A small image deblurring model, trained from scratch: trained on regions of photos with short descriptions (Visual Genome).
Rows from block 7 of a small image deblurring model, named by matrix and row number. Each number is 500 + 40 x the weight over its row's rms, rounded and kept within 0 to 999. All counts start at 0. Numbers have three digits each.
After each channel's rows are labels from the 100 images, of 14976, where the channel reaches its highest value: "colour at peak" is the nearest of a few named colours to the mean colour under the peak. Only what is clearly more common there than usual is listed. The data: regions of photos with short descriptions (Visual Genome).
# conv: 3x3 conv (model.mid.1.conv.weight, 256x256x3x3, each kernel summed), inputs 43-85

conv.231:526510527478464528470465500488487452461431522496549487483481487467500499461489520551498502533428508475505532434525489523451483487
colour at peak: white

conv.35:540520519549499496468473449540503479500471525368473464572494477521409476549548518496522455503522433494512470533419524496479565474
colour at peak: white

conv.64:503473532454486562558484510531508454502479476568527496495525518520502544493495506553539524492488512503538520494537465530568523476
colour at peak: white

conv.91:499534468492548498544436485510474516462582507502519515541526490494498466535440513425551463482458500519480489524473450480447535531
colour at peak: white

conv.146:509476543499501511567498543524499469519458464480495491526517533609449526476475493491524451548501537560516501422490496573474536513
colour at peak: white

conv.22:460481478477511562529493447532494491443455491486478480461521518493450536508537508641512494454443484502417472502454487559425558539
colour at peak: white

conv.25:504409477515505517540480504508469518471446503522544501441522552435492532425514474536542506435474541489487553493541511496514537498
colour at peak: white

conv.227:529502527473551493449535426534491474465601480460493467534474452486530455496519501571518435450493483498502502558529508491514554554
colour at peak: white

conv.78:532475458502533492502503535472480443483553548429492494474468492454488444551485561527520410446480465524456445558434495513417572451
colour at peak: white

conv.41:509479503499556470504498478533501448518463471438488454513439500466415463565452431567469500513487468521437458518490485483512426485
colour at peak: white

conv.183:547476552526481542539491543469535522517479514516531577525548536522506529487524477599498511500520553494534544488536531499567478483
colour at peak: white

conv.112:417528439467499493518525508563499495421514548488493476519493508453531385567525473586522490485499451523457425516527520522484562546
colour at peak: white

conv.180:477468532464518566502511509585469494533519486542511559505508480491489538519530520487534495559432530499489496520507401494477578534
colour at peak: white

conv.197:450538454493567467486471478520486472523502517487478422524483515514517460574525471520482491487510438460464488544461472467420500540
colour at peak: white

conv.56:473433513523458432532482523488569511504539493575557489523441492514434454483431446426484446527524487489501456547527512458480485424
colour at peak: white

conv.184:482510481520484456478482508461460513524471492485509490518514514504493480562468469455479482524540470472467453552470447445510519499
colour at peak: white

conv.245:531490448493508487460449499440542487469520504416463478509422484457494505518477522529522472524458459569433480524457572535457510474
colour at peak: white

conv.19:517438522513526562566457496487477524570478500522543499456553521515486530468577475508512546484472521494528529491506520532526575512
colour at peak: white

conv.252:419469477529532513509474466482440465486552519472505534578432490499485467553477488432498471492484436485497486597458537510454478489
colour at peak: black

conv.162:404519526480556420481468466519443489553482545447465479529455457491492470485507501495513517438502448506535581525542568482422494561
colour at peak: white

conv.205:470448508470506489462489489410532439522540510537487469540538451466571444509467485377516497406501520484495482515520387476548525450
colour at peak: black

conv.82:447472504487504537531515511576519497537531432452468481513518482521502488443477461495502518543500496454431494529505503519486523565
colour at peak: white

conv.244:466495436437540510487524459601483500533535521448476461484498494465482478513518501471478494474505451455497471527436493463509577543
colour at peak: white

conv.68:497537529490508546464540526448552506512492495516534524486524590513484539474488472579523435446503527460496545444467492502451526527
colour at peak: white

conv.62:433435511517516548481527548530445445513539476485505556447490461456498493516509519463498491480467550481518533441495437498432504506
colour at peak: white

conv.212:499482499558477498468524470440475497567555494477479506535471433498499421510506506498497492527522440419529446486564421503496480523
colour at peak: black

conv.120:468510432434517481454437458455495493473556490482484518465502484472441444471407439519486506419486497488510474546476539475448487520
colour at peak: white

conv.157:504463481458493575490561517531501493454509508463511499430467511509452501503578524522493504528481562511490526494468464512509534528
colour at peak: white

conv.118:523430533473461456516485500566495465541518549546532485527534515496466539491515468469561445504342518475526542460517505485489479475
colour at peak: black

conv.93:525516490529522465506485521507492473525584532463559489545523517435474478539422444463489424486402500495452489490511493524434471520
colour at peak: white

conv.228:517487546495491539485489503482523528496485494519525498450547522501497537519516479539481499506467506460483591435487494488490584457
colour at peak: white

conv.88:478499551534480584535475448452566525508550455522530494503535511510527567485489471547518528479509583480527596406580479487526535494
colour at peak: white

conv.18:480474460514529479458507494533490495426422507467473489471449530455440488485536471493468506459538511517466438465434430514458444535
colour at peak: white

conv.33:496478499456480564505529484470527503485442468516530509439520503466494535472468419581496544494521486494514528474536499495537525472
colour at peak: white

conv.21:430529457500536501511487492533472494541539529524502501482451500499488483542562514535512482470509466499436482572563513523490532572
colour at peak: white

conv.177:529484554516480542559515502491541475513454464546574486461552525492491564431504445529485517456535523468505547485555540475524531488
colour at peak: white

conv.179:493412497445514516498491483532511453433505494435502476531507480496512469525495516474473447497403450535451539544506436480476533555
colour at peak: white

conv.176:510442498484530422469507485528545461475539532510490498477462529449483466500514495487445562511423472502516561527458467562504483455
colour at peak: grey

conv.106:470424444498545491519480485547515517505537461516467533545494518488491460495521509506512469498528481565495495571576568513501505602
colour at peak: white

conv.26:481526562473464488487481498427467511600466463484586471510432513511526544468398522490454550502550505413487541468523441506452489471
colour at peak: grey

conv.167:445438462480553474482545477470535568513467504460506486542563548486440461543504525485488482511499437512486468508450505475520487473
colour at peak: black

conv.185:527524466511493535542508481558493510443466433511536515495509490531501508437472396540456516456504511474500511444514447481532593506
colour at peak: white

conv.99:479452575490523542502483510557463442524507474506503494560486513485424518503468488500488472569383540477490553457561410492487540571
colour at peak: white

conv.210:543532561479440544505524488402521484467441477544527537511511548484490573413493463556473517500531541501491540462522420500517521490
colour at peak: white

conv.225:457488555521541515518525529556460519525533505568544503569543513517461513491562472536549476500389539501501523465608437492487476528
colour at peak: white

conv.4:485528456509460505515512489436535491432539492500495480495537502492475446467485437545483493465555468522474484507497489511519432521
colour at peak: white