Weights of a small image deblurring model.
Model: arch unet, widths [64, 128, 192, 256].
Data: trained on regions of photos with short descriptions (Visual Genome), 203450 training examples.
Rows from block 11 of a small image deblurring model, named by matrix and row number. Each number is 128 + 32 x the weight over its row's rms, rounded and kept within 0 to 255. All counts start at 0. Numbers have three digits each.
After each channel's rows are labels from the 100 images, of 14976, where the channel reaches its highest value: "colour at peak" is the nearest of a few named colours to the mean colour under the peak. Only what is clearly more common there than usual is listed. The data: regions of photos with short descriptions (Visual Genome).
# conv: 3x3 conv (model.decb.1.1.conv.weight, 128x128x3x3, each kernel summed), inputs 64-127

conv.45:171154149139053119231189132131128107099135113079115240095109143127084141129112131127105097143128119124122157134186136097148105119135139148159119134091139128146100122108054129151089149116129108
colour at peak: white

conv.16:084136122132067106207150182076124140152128113122104060054116121106103173105116107195121193099082127138132107139119143134150110116081113063101109120077139055150150093112096124127096143146135085
colour at peak: pink

conv.35:104219076095088162157116145139050139159156113154079199100105147114088146143125141123129183121129104099163148183171086119158112092150096105171118114098094093146113116099086167139146136142143071
colour at peak: white

conv.84:088097173106086163166158128134147123004153127127209142130118136126156102135166107213108147090117126133038142112132093155161117091057147126130141151104147144119095105127098158124174106135130007
colour at peak: white

conv.33:144140100133119086239143163060126150149135126096130026091144203089115155095037154097101141150115143123128162133114158148134093145142157131153127150113120112122150153131071130132120143127189117
colour at peak: pink

conv.124:124110127161115138118109185201114131108156135137176169107131162108078114111177117098164063151123121134101114023172155158102142162129151148074149129163126104125119182152122083106136142165149109
colour at peak: grey

conv.40:134110092175131091126123181129145175144129103106094235112153086152083157127137082138117137120117118128121127111166115154123117156165130132118117084129141155129131124096046139142136103157115154
colour at peak: white

conv.47:140125136152151112231138217122102160141101142133119220130127134143098155104082111145088125136088101114124126141153155102162087156111072125156132157133128083098146136091063137128108096140161126
colour at peak: white; pink

conv.126:106105116114143094255140133113106141122111155133105253129108122125125144106117132108126086109099154149116207160146147105172123165104113094195134161124109113127131156090070177134095121086156115
colour at peak: white

conv.38:125166047158108123151110158144120197090146134135172185149155128130084128120137157129146110122124176110087090127113078133147071102099100158142132120117084112189083108144088174121185124122146131
colour at peak: grey

conv.72:091055113117119133149150126116087127140107156129103131137068142122128105095158153253102200078100110126167155125164085165170136092104150119089107151062151151128183125125087161101146009137115159
colour at peak: white

conv.6:156160140101139134038145109116113137082141154122137255110126133125116102118117116148050124152119083044111128122131091128147100136168143112122118078128132132106123117136146102119067139127125133
colour at peak: white

conv.101:108126137113107150100152106088101195120156100103143155137185110107119133130146159146095021140113138121164123153104135147121119255113185079135093086140157089161116113150133176197186126117149094
colour at peak: grey

conv.78:152131203150100142126155069110118134131087209108061116073105070114121137123159117153103126115161132115127105102169132153094056189078171170155159088115122102090112147122120133150114147123120130
colour at peak: grey

conv.69:071124081130054140173155151119099172157126133138114167121099131112143155131148087154113145016087117133145175148204136109176137116082114097152112162042094131163114113095104151091071111093174136
colour at peak: white

conv.56:028100146126092121223138144119131118167110119134114161132093143112109118128096160142128092000115118133146171145138141121143119192072110080144144157100113143141115154133069136105144104122128121
colour at peak: white

conv.21:128150084152109147075128181097105132113169135102127121112138178088019139116111083139139116138138090066140104153131113157116088117136092102071139080120166108134144119118108201151177127153182133
colour at peak: white

conv.13:122107056126163146119189168159100187136096078168114107158155143105118121121136151156106125146091174112120166148164208148188127154152156132102134020137086065119117075107124133093145073138086165
colour at peak: grey

conv.115:116139099049124138109103237137151129108131122113175157129127113164027081101110088127128120122134127255144107105073159091121147132138121134115133111125156158137163133138082116132091142103203125
colour at peak: grey

conv.63:147107140137124150108114160112103131123135143062090133131169132103116144081145152111116089187154133128159144105112134138028126126148124239023182116135149057148127127118110085159134096141132088
colour at peak: grey

conv.27:115119112082149090167165150108095157106151162108085136097071177117108110131178094147113158108098115135208180181144105150158099095128134069176093140099108128129082112114061152140201147067165129
colour at peak: white

conv.79:084146065115103147153095093077090122138164111148108216088102183138115057177168146098149160104137108135114172142144088145087091168144082088113138150114136199135117126114133131138175119145146107
colour at peak: white

conv.31:123104040140142143159163149118130141147084136130086146161196106093096105090145136148128113086095121145058104155123163140150136141069147088148145128101131089087099108148108092142200142181136144
colour at peak: grey

conv.113:118145123154134121169145146086128138159101136027114163122141146094116174078177094183035234131164122105152074116107128108128142117133124137099105105117117096142117095090116109079086140102148117
colour at peak: white; pink

conv.127:121164081145107144135134127096078152172124113092069155168148114098146094088132050207150101147135159157153084092068150147106147146102145165069153214112141115154132160128112084127159098136149117
colour at peak: grey

conv.25:051082132130176165184120132097078096132150127128094129147082147058115127090114212127149097125115136104133148122102118150132112184180137112156170088120106181170096124144046141183152097136143120
colour at peak: white

conv.70:125108120125122109179158162060135124108092155145141118062038134102114169146133096096130111137090101110151177176101088187193078077087123077141126188115103109128109111082054135133192090118140119
colour at peak: black

conv.51:122165118097147087165125119132133136102102185100133112140091148119100156112137094118152157126087164134155170243180150087127107065147107063138113033134120131098087141097072189140141102110142164
colour at peak: white

conv.41:075087125134034131200156142103132108173112134131125163118100129100121119114161130154107127000106119125136174150163139127148129141079109097143086110079118128190106120114086170091136110105132133
colour at peak: white

conv.54:113156138128118071154178105051115068142108170115100142103088078133088122099162145142186095109106137107114166147175078177151112118078133119163118164103097175110093101110074162128218101113150145
colour at peak: black

conv.19:147158086129114135140207153108140142108129176153125118116114118064111127092140103155106132134062180177162121121108167166107116162130102143045122098126117075105148123189107054129154125184081117
colour at peak: grey

conv.18:138162111117114136132108139054135091103122122047120105120112119138173140141161107147187116114101106191151111132096102180147110124100085135087143147122114115130101102083146094083064122078136127
colour at peak: white