Rows from block 4 of a small image deblurring model, named by matrix and row number. Each number is 50 + 10 x the weight over its row's rms, rounded and kept within 0 to 99. All counts start at 0. After the name is the row's rms in percent of the matrix's.
After each channel's rows are labels from the 100 images, of 14976, where the channel reaches its highest value: "patch colour" is the nearest of a few named colours to the mean colour under the peak. Only what is clearly more common there than usual is listed. The data: regions of photos with short descriptions (Visual Genome). In brackets: how many of the 100, against the usual share in percent.
# conv: 3x3 conv (model.enc.2.0.conv.weight, 192x192x3x3, each kernel summed), inputs 0-63

conv.79 077:37 49 42 48 34 61 30 60 62 55 59 55 72 61 61 32 37 26 47 36 42 53 71 46 51 37 60 58 51 40 47 59 46 53 34 51 45 48 47 54 57 46 49 51 59 52 49 51 50 25 49 63 52 45 61 58 45 48 50 43 47 67 38 47
patch colour: pink (35 vs 9.1); white (25 vs 4.8)

conv.189 119:43 51 67 53 60 43 57 55 49 40 46 29 32 49 66 37 71 54 50 48 55 45 45 28 58 37 49 51 32 27 57 41 50 41 65 46 56 67 52 62 55 56 44 50 36 52 53 49 56 39 50 38 57 51 41 70 55 54 60 47 47 56 66 47
patch colour: grey (63 vs 35.6)

conv.23 105:35 56 52 60 39 63 24 56 58 36 54 61 55 45 48 42 49 45 61 41 61 38 42 41 65 40 53 48 48 47 56 41 42 46 42 63 39 35 69 57 40 52 60 65 38 61 55 70 43 50 58 51 62 70 60 70 33 64 48 52 61 64 73 44
patch colour: white (31 vs 4.8)

conv.127 095:51 56 38 49 42 49 51 38 54 66 45 53 50 47 47 51 44 59 65 41 52 59 52 54 56 32 54 46 40 43 42 43 42 62 53 52 55 41 40 43 43 66 43 51 53 41 52 63 42 55 54 63 62 57 32 33 47 51 69 61 45 36 57 54
patch colour: white (29 vs 4.8)

conv.74 106:48 28 41 41 40 66 43 38 51 42 44 57 64 53 52 46 51 43 52 55 35 56 39 65 52 36 53 43 47 61 40 42 38 79 31 57 42 32 65 33 60 22 38 54 53 41 59 41 47 43 47 46 30 37 52 43 57 55 65 54 38 55 37 26
patch colour: white (71 vs 4.8)

conv.12 095:78 35 36 51 55 52 40 42 49 48 42 59 63 57 54 48 30 42 37 50 59 63 63 75 67 56 41 49 50 62 59 54 56 46 46 51 62 45 64 57 70 49 51 57 52 47 55 36 51 42 57 43 50 44 53 41 59 52 53 51 49 42 47 55
patch colour: white (41 vs 4.8)

conv.50 107:61 51 58 48 57 63 56 50 58 62 42 66 38 57 44 51 41 60 38 58 47 43 49 41 41 38 69 48 50 56 54 54 53 60 50 44 39 24 57 32 57 41 57 57 36 54 55 45 60 57 52 55 61 29 60 46 57 33 40 53 40 56 36 50
patch colour: white (32 vs 4.8)

conv.51 115:65 51 54 41 46 53 39 29 55 54 47 53 58 52 35 74 25 75 58 40 49 63 52 60 63 49 37 52 53 53 43 50 42 39 52 51 54 30 50 43 25 52 66 38 50 32 41 44 37 54 55 59 43 51 48 33 58 55 44 53 61 43 55 53
patch colour: white (30 vs 4.8)

conv.16 103:46 53 51 67 62 56 63 56 46 68 52 38 52 42 52 43 35 53 51 30 50 47 80 63 45 40 41 76 51 74 47 49 62 66 46 53 54 58 50 51 49 39 37 50 59 42 56 35 35 53 61 36 49 42 41 49 63 61 54 37 32 30 44 40
patch colour: pink (26 vs 9.1)

conv.98 119:44 48 40 22 55 49 39 25 46 53 45 67 40 42 41 57 56 35 48 49 42 46 52 50 35 48 42 34 51 57 37 51 55 52 48 60 38 54 69 36 68 41 27 58 40 62 48 38 56 55 58 55 41 42 45 30 52 46 62 54 48 55 47 54
patch colour: white (36 vs 4.8)

conv.25 096:36 80 55 69 45 41 42 57 41 56 49 58 60 41 54 33 54 38 58 49 55 53 41 52 32 43 40 37 60 53 75 63 37 61 34 55 63 40 52 36 68 63 55 42 45 54 48 50 53 56 48 67 55 46 53 64 26 43 37 59 51 60 43 60
patch colour: black (29 vs 11.7)

conv.38 114:53 60 81 70 49 43 60 60 54 48 45 37 57 39 53 53 65 54 59 49 34 52 56 51 40 43 44 51 31 51 42 49 51 48 64 49 55 62 51 60 74 63 47 47 42 56 46 54 64 45 51 54 56 48 58 49 45 55 39 40 50 67 57 57
patch colour: grey (67 vs 35.6)

conv.128 099:40 45 49 85 60 50 49 57 28 54 45 67 53 54 43 64 45 57 59 54 67 64 49 46 46 48 47 57 46 42 51 36 56 33 54 50 46 41 55 55 52 53 42 69 49 38 55 60 67 48 44 71 59 50 52 41 52 55 69 51 71 41 59 40
patch colour: white (44 vs 4.8)

conv.146 101:60 52 66 63 49 30 44 58 55 55 55 38 51 47 44 34 39 53 42 44 52 57 51 41 50 46 48 54 54 53 36 59 48 51 62 65 64 53 44 52 41 65 46 46 38 39 38 54 31 52 39 75 56 34 58 63 23 38 35 43 61 55 56 66
patch colour: grey (68 vs 35.6)

conv.62 097:38 56 47 50 51 49 36 49 49 57 53 48 54 48 62 55 48 44 46 41 46 28 43 44 45 45 67 58 36 51 52 50 46 50 61 48 49 44 78 52 67 36 46 55 51 60 63 58 54 43 39 59 59 54 50 58 58 48 52 56 39 56 41 61
patch colour: black (28 vs 11.7)

conv.24 107:49 34 44 42 61 54 48 48 31 59 56 61 51 63 43 53 56 63 53 62 45 56 41 57 67 61 67 61 56 70 73 54 66 59 39 52 47 35 78 38 54 36 61 69 36 50 66 50 45 61 44 52 47 50 49 53 47 51 41 57 33 50 46 34
patch colour: white (52 vs 4.8)

conv.82 093:66 49 48 52 38 47 44 48 43 48 61 35 45 39 44 56 61 41 49 37 57 28 48 39 48 46 69 25 62 44 60 43 54 38 55 48 46 53 80 55 35 68 48 66 39 53 57 45 70 46 56 67 47 50 49 71 44 50 49 48 60 67 58 61
patch colour: grey (71 vs 35.6)

conv.10 112:44 52 59 50 49 56 43 34 40 55 38 68 53 52 48 55 55 62 56 48 50 59 49 50 40 41 61 66 43 65 54 40 42 55 48 53 52 48 50 40 35 48 57 46 49 46 39 64 61 41 53 49 42 46 31 46 68 78 61 40 38 45 52 58
patch colour: white (68 vs 4.8)

conv.144 082:38 45 65 54 29 45 44 51 37 40 56 60 60 45 52 43 42 38 16 53 48 63 37 52 44 46 57 54 55 40 61 40 49 50 36 46 55 53 47 55 44 50 61 36 45 44 61 48 50 54 46 73 50 38 41 53 58 45 45 47 31 49 60 53
patch colour: white (38 vs 4.8)

conv.13 099:64 39 45 55 61 68 47 41 48 52 36 66 56 56 52 57 42 48 51 62 51 38 48 29 53 38 54 61 43 55 60 32 49 58 52 63 49 23 47 40 35 61 55 42 51 33 58 56 52 39 48 49 45 50 64 38 66 46 50 39 67 46 37 45
patch colour: white (31 vs 4.8)

conv.165 095:52 50 61 70 48 35 64 56 39 31 46 50 46 47 39 56 62 50 42 58 53 47 59 56 55 66 39 55 35 58 46 42 45 41 40 58 47 58 34 51 51 59 60 66 36 56 44 48 41 45 61 39 25 63 60 34 53 40 52 47 46 41 68 31
patch colour: grey (70 vs 35.6)

conv.56 096:39 62 65 69 45 65 52 50 31 57 49 54 57 48 51 48 49 35 54 49 48 51 34 41 48 47 63 42 40 38 56 57 40 51 41 45 51 45 51 55 64 65 43 55 44 43 49 41 49 51 44 78 46 34 50 54 51 61 51 62 51 56 58 34
patch colour: white (40 vs 4.8)

conv.66 111:47 49 51 47 35 62 55 63 42 66 41 51 50 45 62 44 47 50 74 43 53 50 40 60 60 57 58 38 45 42 42 27 21 53 56 47 49 51 46 55 58 60 56 53 56 46 59 52 54 45 55 65 62 29 77 58 41 51 60 50 47 63 54 44
patch colour: grey (63 vs 35.6)

conv.169 106:71 34 39 54 60 48 66 24 54 71 49 57 53 53 44 53 47 42 44 53 45 43 50 53 53 53 48 57 42 45 53 64 45 47 39 43 59 50 64 50 58 72 56 44 38 63 66 39 50 68 53 46 47 67 58 66 52 42 65 45 49 51 45 51
patch colour: white (30 vs 4.8)