A small image deblurring model, trained from scratch.
Model: 5.25M parameters, arch unet, activation silu, widths [64, 128, 192, 256].
Data: trained on regions of photos with short descriptions (Visual Genome), 203450 training examples.
Rows from block 9, named by matrix and row number. Each number is 128 + 24 x the weight over its row's rms, rounded and kept within 0 to 255. All counts start at 0. Numbers have three digits each. After the name is the row's rms in percent of the matrix's.
# conv: 3x3 conv (model.decb.0.1.conv.weight, 192x192x3x3), inputs 96-107, a 3x3 kernel for each
conv.38 101:109138138111103166143127150128117121139124115111137160122121096142144143117125122105148119126143134097171131104131105127134112127137115126127134146127134114100154112087100149152127116142127199166133126118135144124122117145143143121114146138129206203160136140154068089110124128152084138126145126123151131160166147104113123118
conv.39 081:188146135076135090143088137099145106127191117108136126136136128098133088156122114138116157173135142129123127130108145097161135145121116118144114107113131136127124096083107101089088067104084108169172134140154123132156135140099117125168143135134093130200131134120144130143141144139153183137123128160118139135129170110166098103
conv.40 114:152136101130118149090097099144148134146149117122166151118119104099126123122125127115112126143118130138108110107050108088131140136134183155138129118122138124161150153118128127150117134112147108115116127139132129117130147125135128150138088089113138119112145140139130120152139129133111121111129108140123085128110118125122099133
conv.41 099:101115117109135091120138144142127193139111125148116125131114106178160128131127106136153122128137100113107114118098123105145134068109137155137141137117113125151132108145150095132145105143127133111113116112128108112125144081119139140119149146076111132121100133130152118114127106101147127107117103159126106113123113127098110121
conv.42 093:100091111109105093158129184137119155104110162155134141131140140157125120127134145120139131124105134136149103156120133106114087126110102129125127104154147125127123136133122129111110146123113118131145154156153135115130109123114129157124150128131124137123112129151140122132124126134118132108130122119111150135101133074142138126
conv.43 093:149088112149106095137097151141136124171064093152131112173128127124137185127136136136137147078129099170150129129108088128150114131121107116156115124154125144136171127150135113129091129164144159124098098115107114124137168128119172110122150152153157121107103119122143155119135141133104119115141126123110122119126127145139122104
conv.44 074:122084097092098083122113128086120092116130089110116115109113100091119126136127172122168141172147165145141156109125142146095115091100135127149109127127126129106125079147186112119102104110073147158151106121147119156177106153153141118131123151155133135126128128108154128125163103113159157137172134099172119091109134168101122138
conv.45 095:081098131203114131099152136143130110074063139091163106127113114118129151123086124152121125148138120155123127109118137132149154118097135126122134118125145136126121139116141097110117103123143078102129088142143126134126136122143129130128132113106132096125155105092159124144138114135113092122148118140099106125147154121122130152
conv.46 092:094103115121161147121113149134141134094171123141150110134163133127158097135145092163117118089123131120136123120120126131124125165147116136116122155100134135141110114153118110137157108125105134134128116146100131127130144062133093116253154118202133160122091132116138150136137126128100139126100124138160148149151121126116101110
conv.47 077:099080083148106087142113147108126084100131089132116143106141075130117119158120163167112104129114147131182140088159130086161147153143167136144156141144141095104140095108130118099086124090115152128135116127133169142120113101145126078149141106138150114140148126132069124113142121103140121144090112124127133113138154156119162150
conv.48 091:130083115088150089121065133114103147169158129130135179156144144119127114102143116144124127122152128134141123111136132129110117120147124141165134126131119119127122109143149095116121093093141122136141163120123124107162098090117122124118102123133135121099139135140131101141130081117127165158126135092139160113136139169153123107
conv.49 090:150118099095080106128139119114102135086113106129131132155122095155147130145161174150114133050127120179107184138099148141140121140171136151137128174131138123148171109092047188126070211137109156166132145136151166131110125143150110118134155124140146111198098104160084070106133139105142109180145120154146145130126087142156120114
conv.50 103:090114124165117144107139160125120100125132151091093121085129094164144111161077150109135133105112111170094138105187133122140112106117125110091134160150148124117082121135106117119100135110138147151132116105140143117123100105150113155128114109123129124113120126127123142117130134121112126104116152141129128128112127146113150130
conv.51 094:150152154155139152198122159103105101135118087076107134107140138089100131121133154166152137145121141124119149109124159088149150132107147078170158109131125106099149105131136106073162099093115116118067105131120093128127098132124094079073090115130110121120108121121129104133153129142138135125132158137106139134095128142124125100
conv.52 081:134123124095132155129078141105133139141115152154114161101111112099153183157140109128139136128116131125109130120135175121125129114137154090128121114105127113135130129124101120111120122129111121121117116142098134092116134117072134067124105106144148102144157127130136140169120137114117141137121144106131100133116155123169151136
conv.53 100:060112123127090072095150140099172112158040154104125121111115117142123126123163100129134123155126098143137112140155142091157173177151145126161111115136116129105112125117121113137115130162125087124116075144137115120112123131140138111137134115123120144141128160119156125131128170165137114128135112123105108157116108125151120127
conv.54 097:135113118094116143162106129103125098134137127138158096164100126111141081121205121138134114121092123113128123174187141133109124106117119110142104164117113153099116113131131104105114140116089126121152125149120155123128110133104115109098118149157125165130108104108134139137127159143136139157128128135100161124127114127135110132
conv.55 112:150105127145153134117117129129118150131087129097099170154095115125094162152162119113125128098152104119124110124115124112117133094092135168117157074099127141103066126116113110118120139128123114136140130130113113135125151143100121111094190125114138123143136133133080135134132126132109095115106123130126105121108113120131132145
conv.56 082:106082116161107095117162162120161125122149117125075111096145120139146136107129111098137087127158117117149163159140144110140168127129147129100172128108120117120151087117100105098092118135152139150152124146142104156107120117168113100169115125137132120116112159132130179179168151133133129119109121123125122135103137089121147129
conv.57 072:116117126145125135140117110097130126080124114093136131124119160141142138124131121127114087187115137108176159117085163167177131108139116124115118135144136126157133138126132139093152141105116092145129116105189164124125146160125148150136120081139125120123139136128095095158135135166110129148129175117163209154112143139197090161
conv.58 105:131112108122139132132161172117105169135119162132096163139067125160164117107163112128124135123118122152148136131140090123112098127158088135117155125191101138116130107114135129118124120142112142136137124116133122151116113098139145097124102144128162101121127142118138137145103133116123129128146124119131129140141137137125123140
conv.59 121:113107115142098121130142113143136120131060186098084168138125095093179145144141112128144134128125123131134122129192113141116125152122152134144160156151089114104185129125138134107136134125145135120139129162118126103124099073093103088086132120145127123153132107119121119138113127130120145135117089094130129153144117120145106120
conv.60 106:117131144130126111117129082139196114121109088113144075150110104115142135109103139139116154112108098146116143123154131138138154149143177113132116097123152135127160121138133105109139134142124124134140117118123145123111106152104103108095137197114136137131109127117143147137083085103132090105115117121131144116125125122133118127
conv.61 112:124150119095098137094121123159142122128144130086136086108143130156101103150117148134140132126138164146119082078082143135187134105140140143135093061147096165165108117124140116111138098106143139144098129137122148131121162112186099099193086068119116128140114135151137115125127142147153116131124120109110101119122117124115147120
conv.62 094:116118117106088106167091140079108113097095128092116112138143150126166123161109135141092135132122144084121129109130096136152103155128171131148169126156174155139148116080127141107065107086118093155165135121156146147151083101105165145099161146135138138114101135141133116146097142165126133132143139111139140129137129143098127122
conv.63 118:102153107157130072127125134166136095115079130107155107158156109131100124132104175136097173148124121118116139096122124107154135145102124113165152135124158088120149120136151117136116127106124153146133142130131129114110104134131149122078141148137134124142124135129150124150121140152118117097083122113148121128099101125109123120