python train.py --model="image deblurring model" --one_sided=false --warmup_steps=510
Rows from block 7 of a small image deblurring model, named by matrix and row number. Each number is 128 + 32 x the weight over its row's rms, rounded and kept within 0 to 255. All counts start at 0. Numbers have three digits each.
After each channel's rows are labels from the 100 images, of 14976, where the channel reaches its highest value: "colour at peak" is the nearest of a few named colours to the mean colour under the peak. Only what is clearly more common there than usual is listed. The data: regions of photos with short descriptions (Visual Genome).
# conv: 3x3 conv (model.mid.1.conv.weight, 256x256x3x3, each kernel summed), inputs 215-255

conv.120:107080111121152148121122115142143128092113117109118130104086096152109205087096094164135163110125108114116125126153082125142
colour at peak: white

conv.94:106136130187181140094137129084094092186107159113054096211109138108113167109105069083116161056127123120121211114113082107121
colour at peak: white

conv.45:158089142089120133089159125135113112123128097182148121088132185115135144125061167144114079103148131109119119089040173143010
colour at peak: white

conv.183:156188157189193142104165101155105147073138191137156106154150141098144180077083153142137121127162121150102152222132061119130
colour at peak: white

conv.205:146086115069124132128114116134078113141139125107084129071112143138118083192127114156124180126133108111102107071102109177164
colour at peak: black

conv.252:109086115070142150154133148127100121148047062082081087087092114109088153154106100086107156115144164092115129076107144141131
colour at peak: black

conv.212:099093082128130149118103148111127153208116132091142160112135090089068139139177164073103120135110128101131099075126113146143
colour at peak: black

conv.184:115132103107107113112117140119102154147114059077125117090132108042099116171161096133091123097111149128162144039056117121041
colour at peak: white

conv.26:126067153136128113107177117082108141135106137143128091065119137139121105135076146134126078134181155128119125102121175137051
colour at peak: grey

conv.163:170115116178149106162149134139141145119192193133120137178132149187150162135051173120122094159156112156112093178124099091155
colour at peak: white

conv.91:109197141109135116108151177115110148085089151080103122115094120056122101121101076113143165149071151149154142171213095115169
colour at peak: white

conv.56:144099082081129135105157127115163122111094001163120101052113136095108086066164129087112079143146137124172185003094077095114
colour at peak: white

conv.118:114113176054161140131114128125091102155147137112101082129121086209112163124008075119126143152150192119120130163151134109210
colour at peak: black

conv.101:138181105187132113163146135100130093136080127099079114151138106134128154125065117094136087169097153140142080100091103113136
colour at peak: white

conv.157:103171157158113148112112105120181128131142173188171144185136145120199091097128185148180145126155115115158118220133103083164
colour at peak: white

conv.167:091125070108128110180092159115154111139104079101087148059128065114134126151134104112102148118138145113143108092114072128074
colour at peak: black

conv.176:146100112066136143137121124142105119022159111192111078080139137108126148086113099068098119126155103104101099087085153098092
colour at peak: grey

conv.35:065213167115120126124128137103117177124128163075087127142108081167137163149173137121109156126138101130140140105173154107083
colour at peak: white

conv.4:115139095206157150110106107103099122120072143098112123124107100108098153132095075121129139116112098122120048128114037082103
colour at peak: white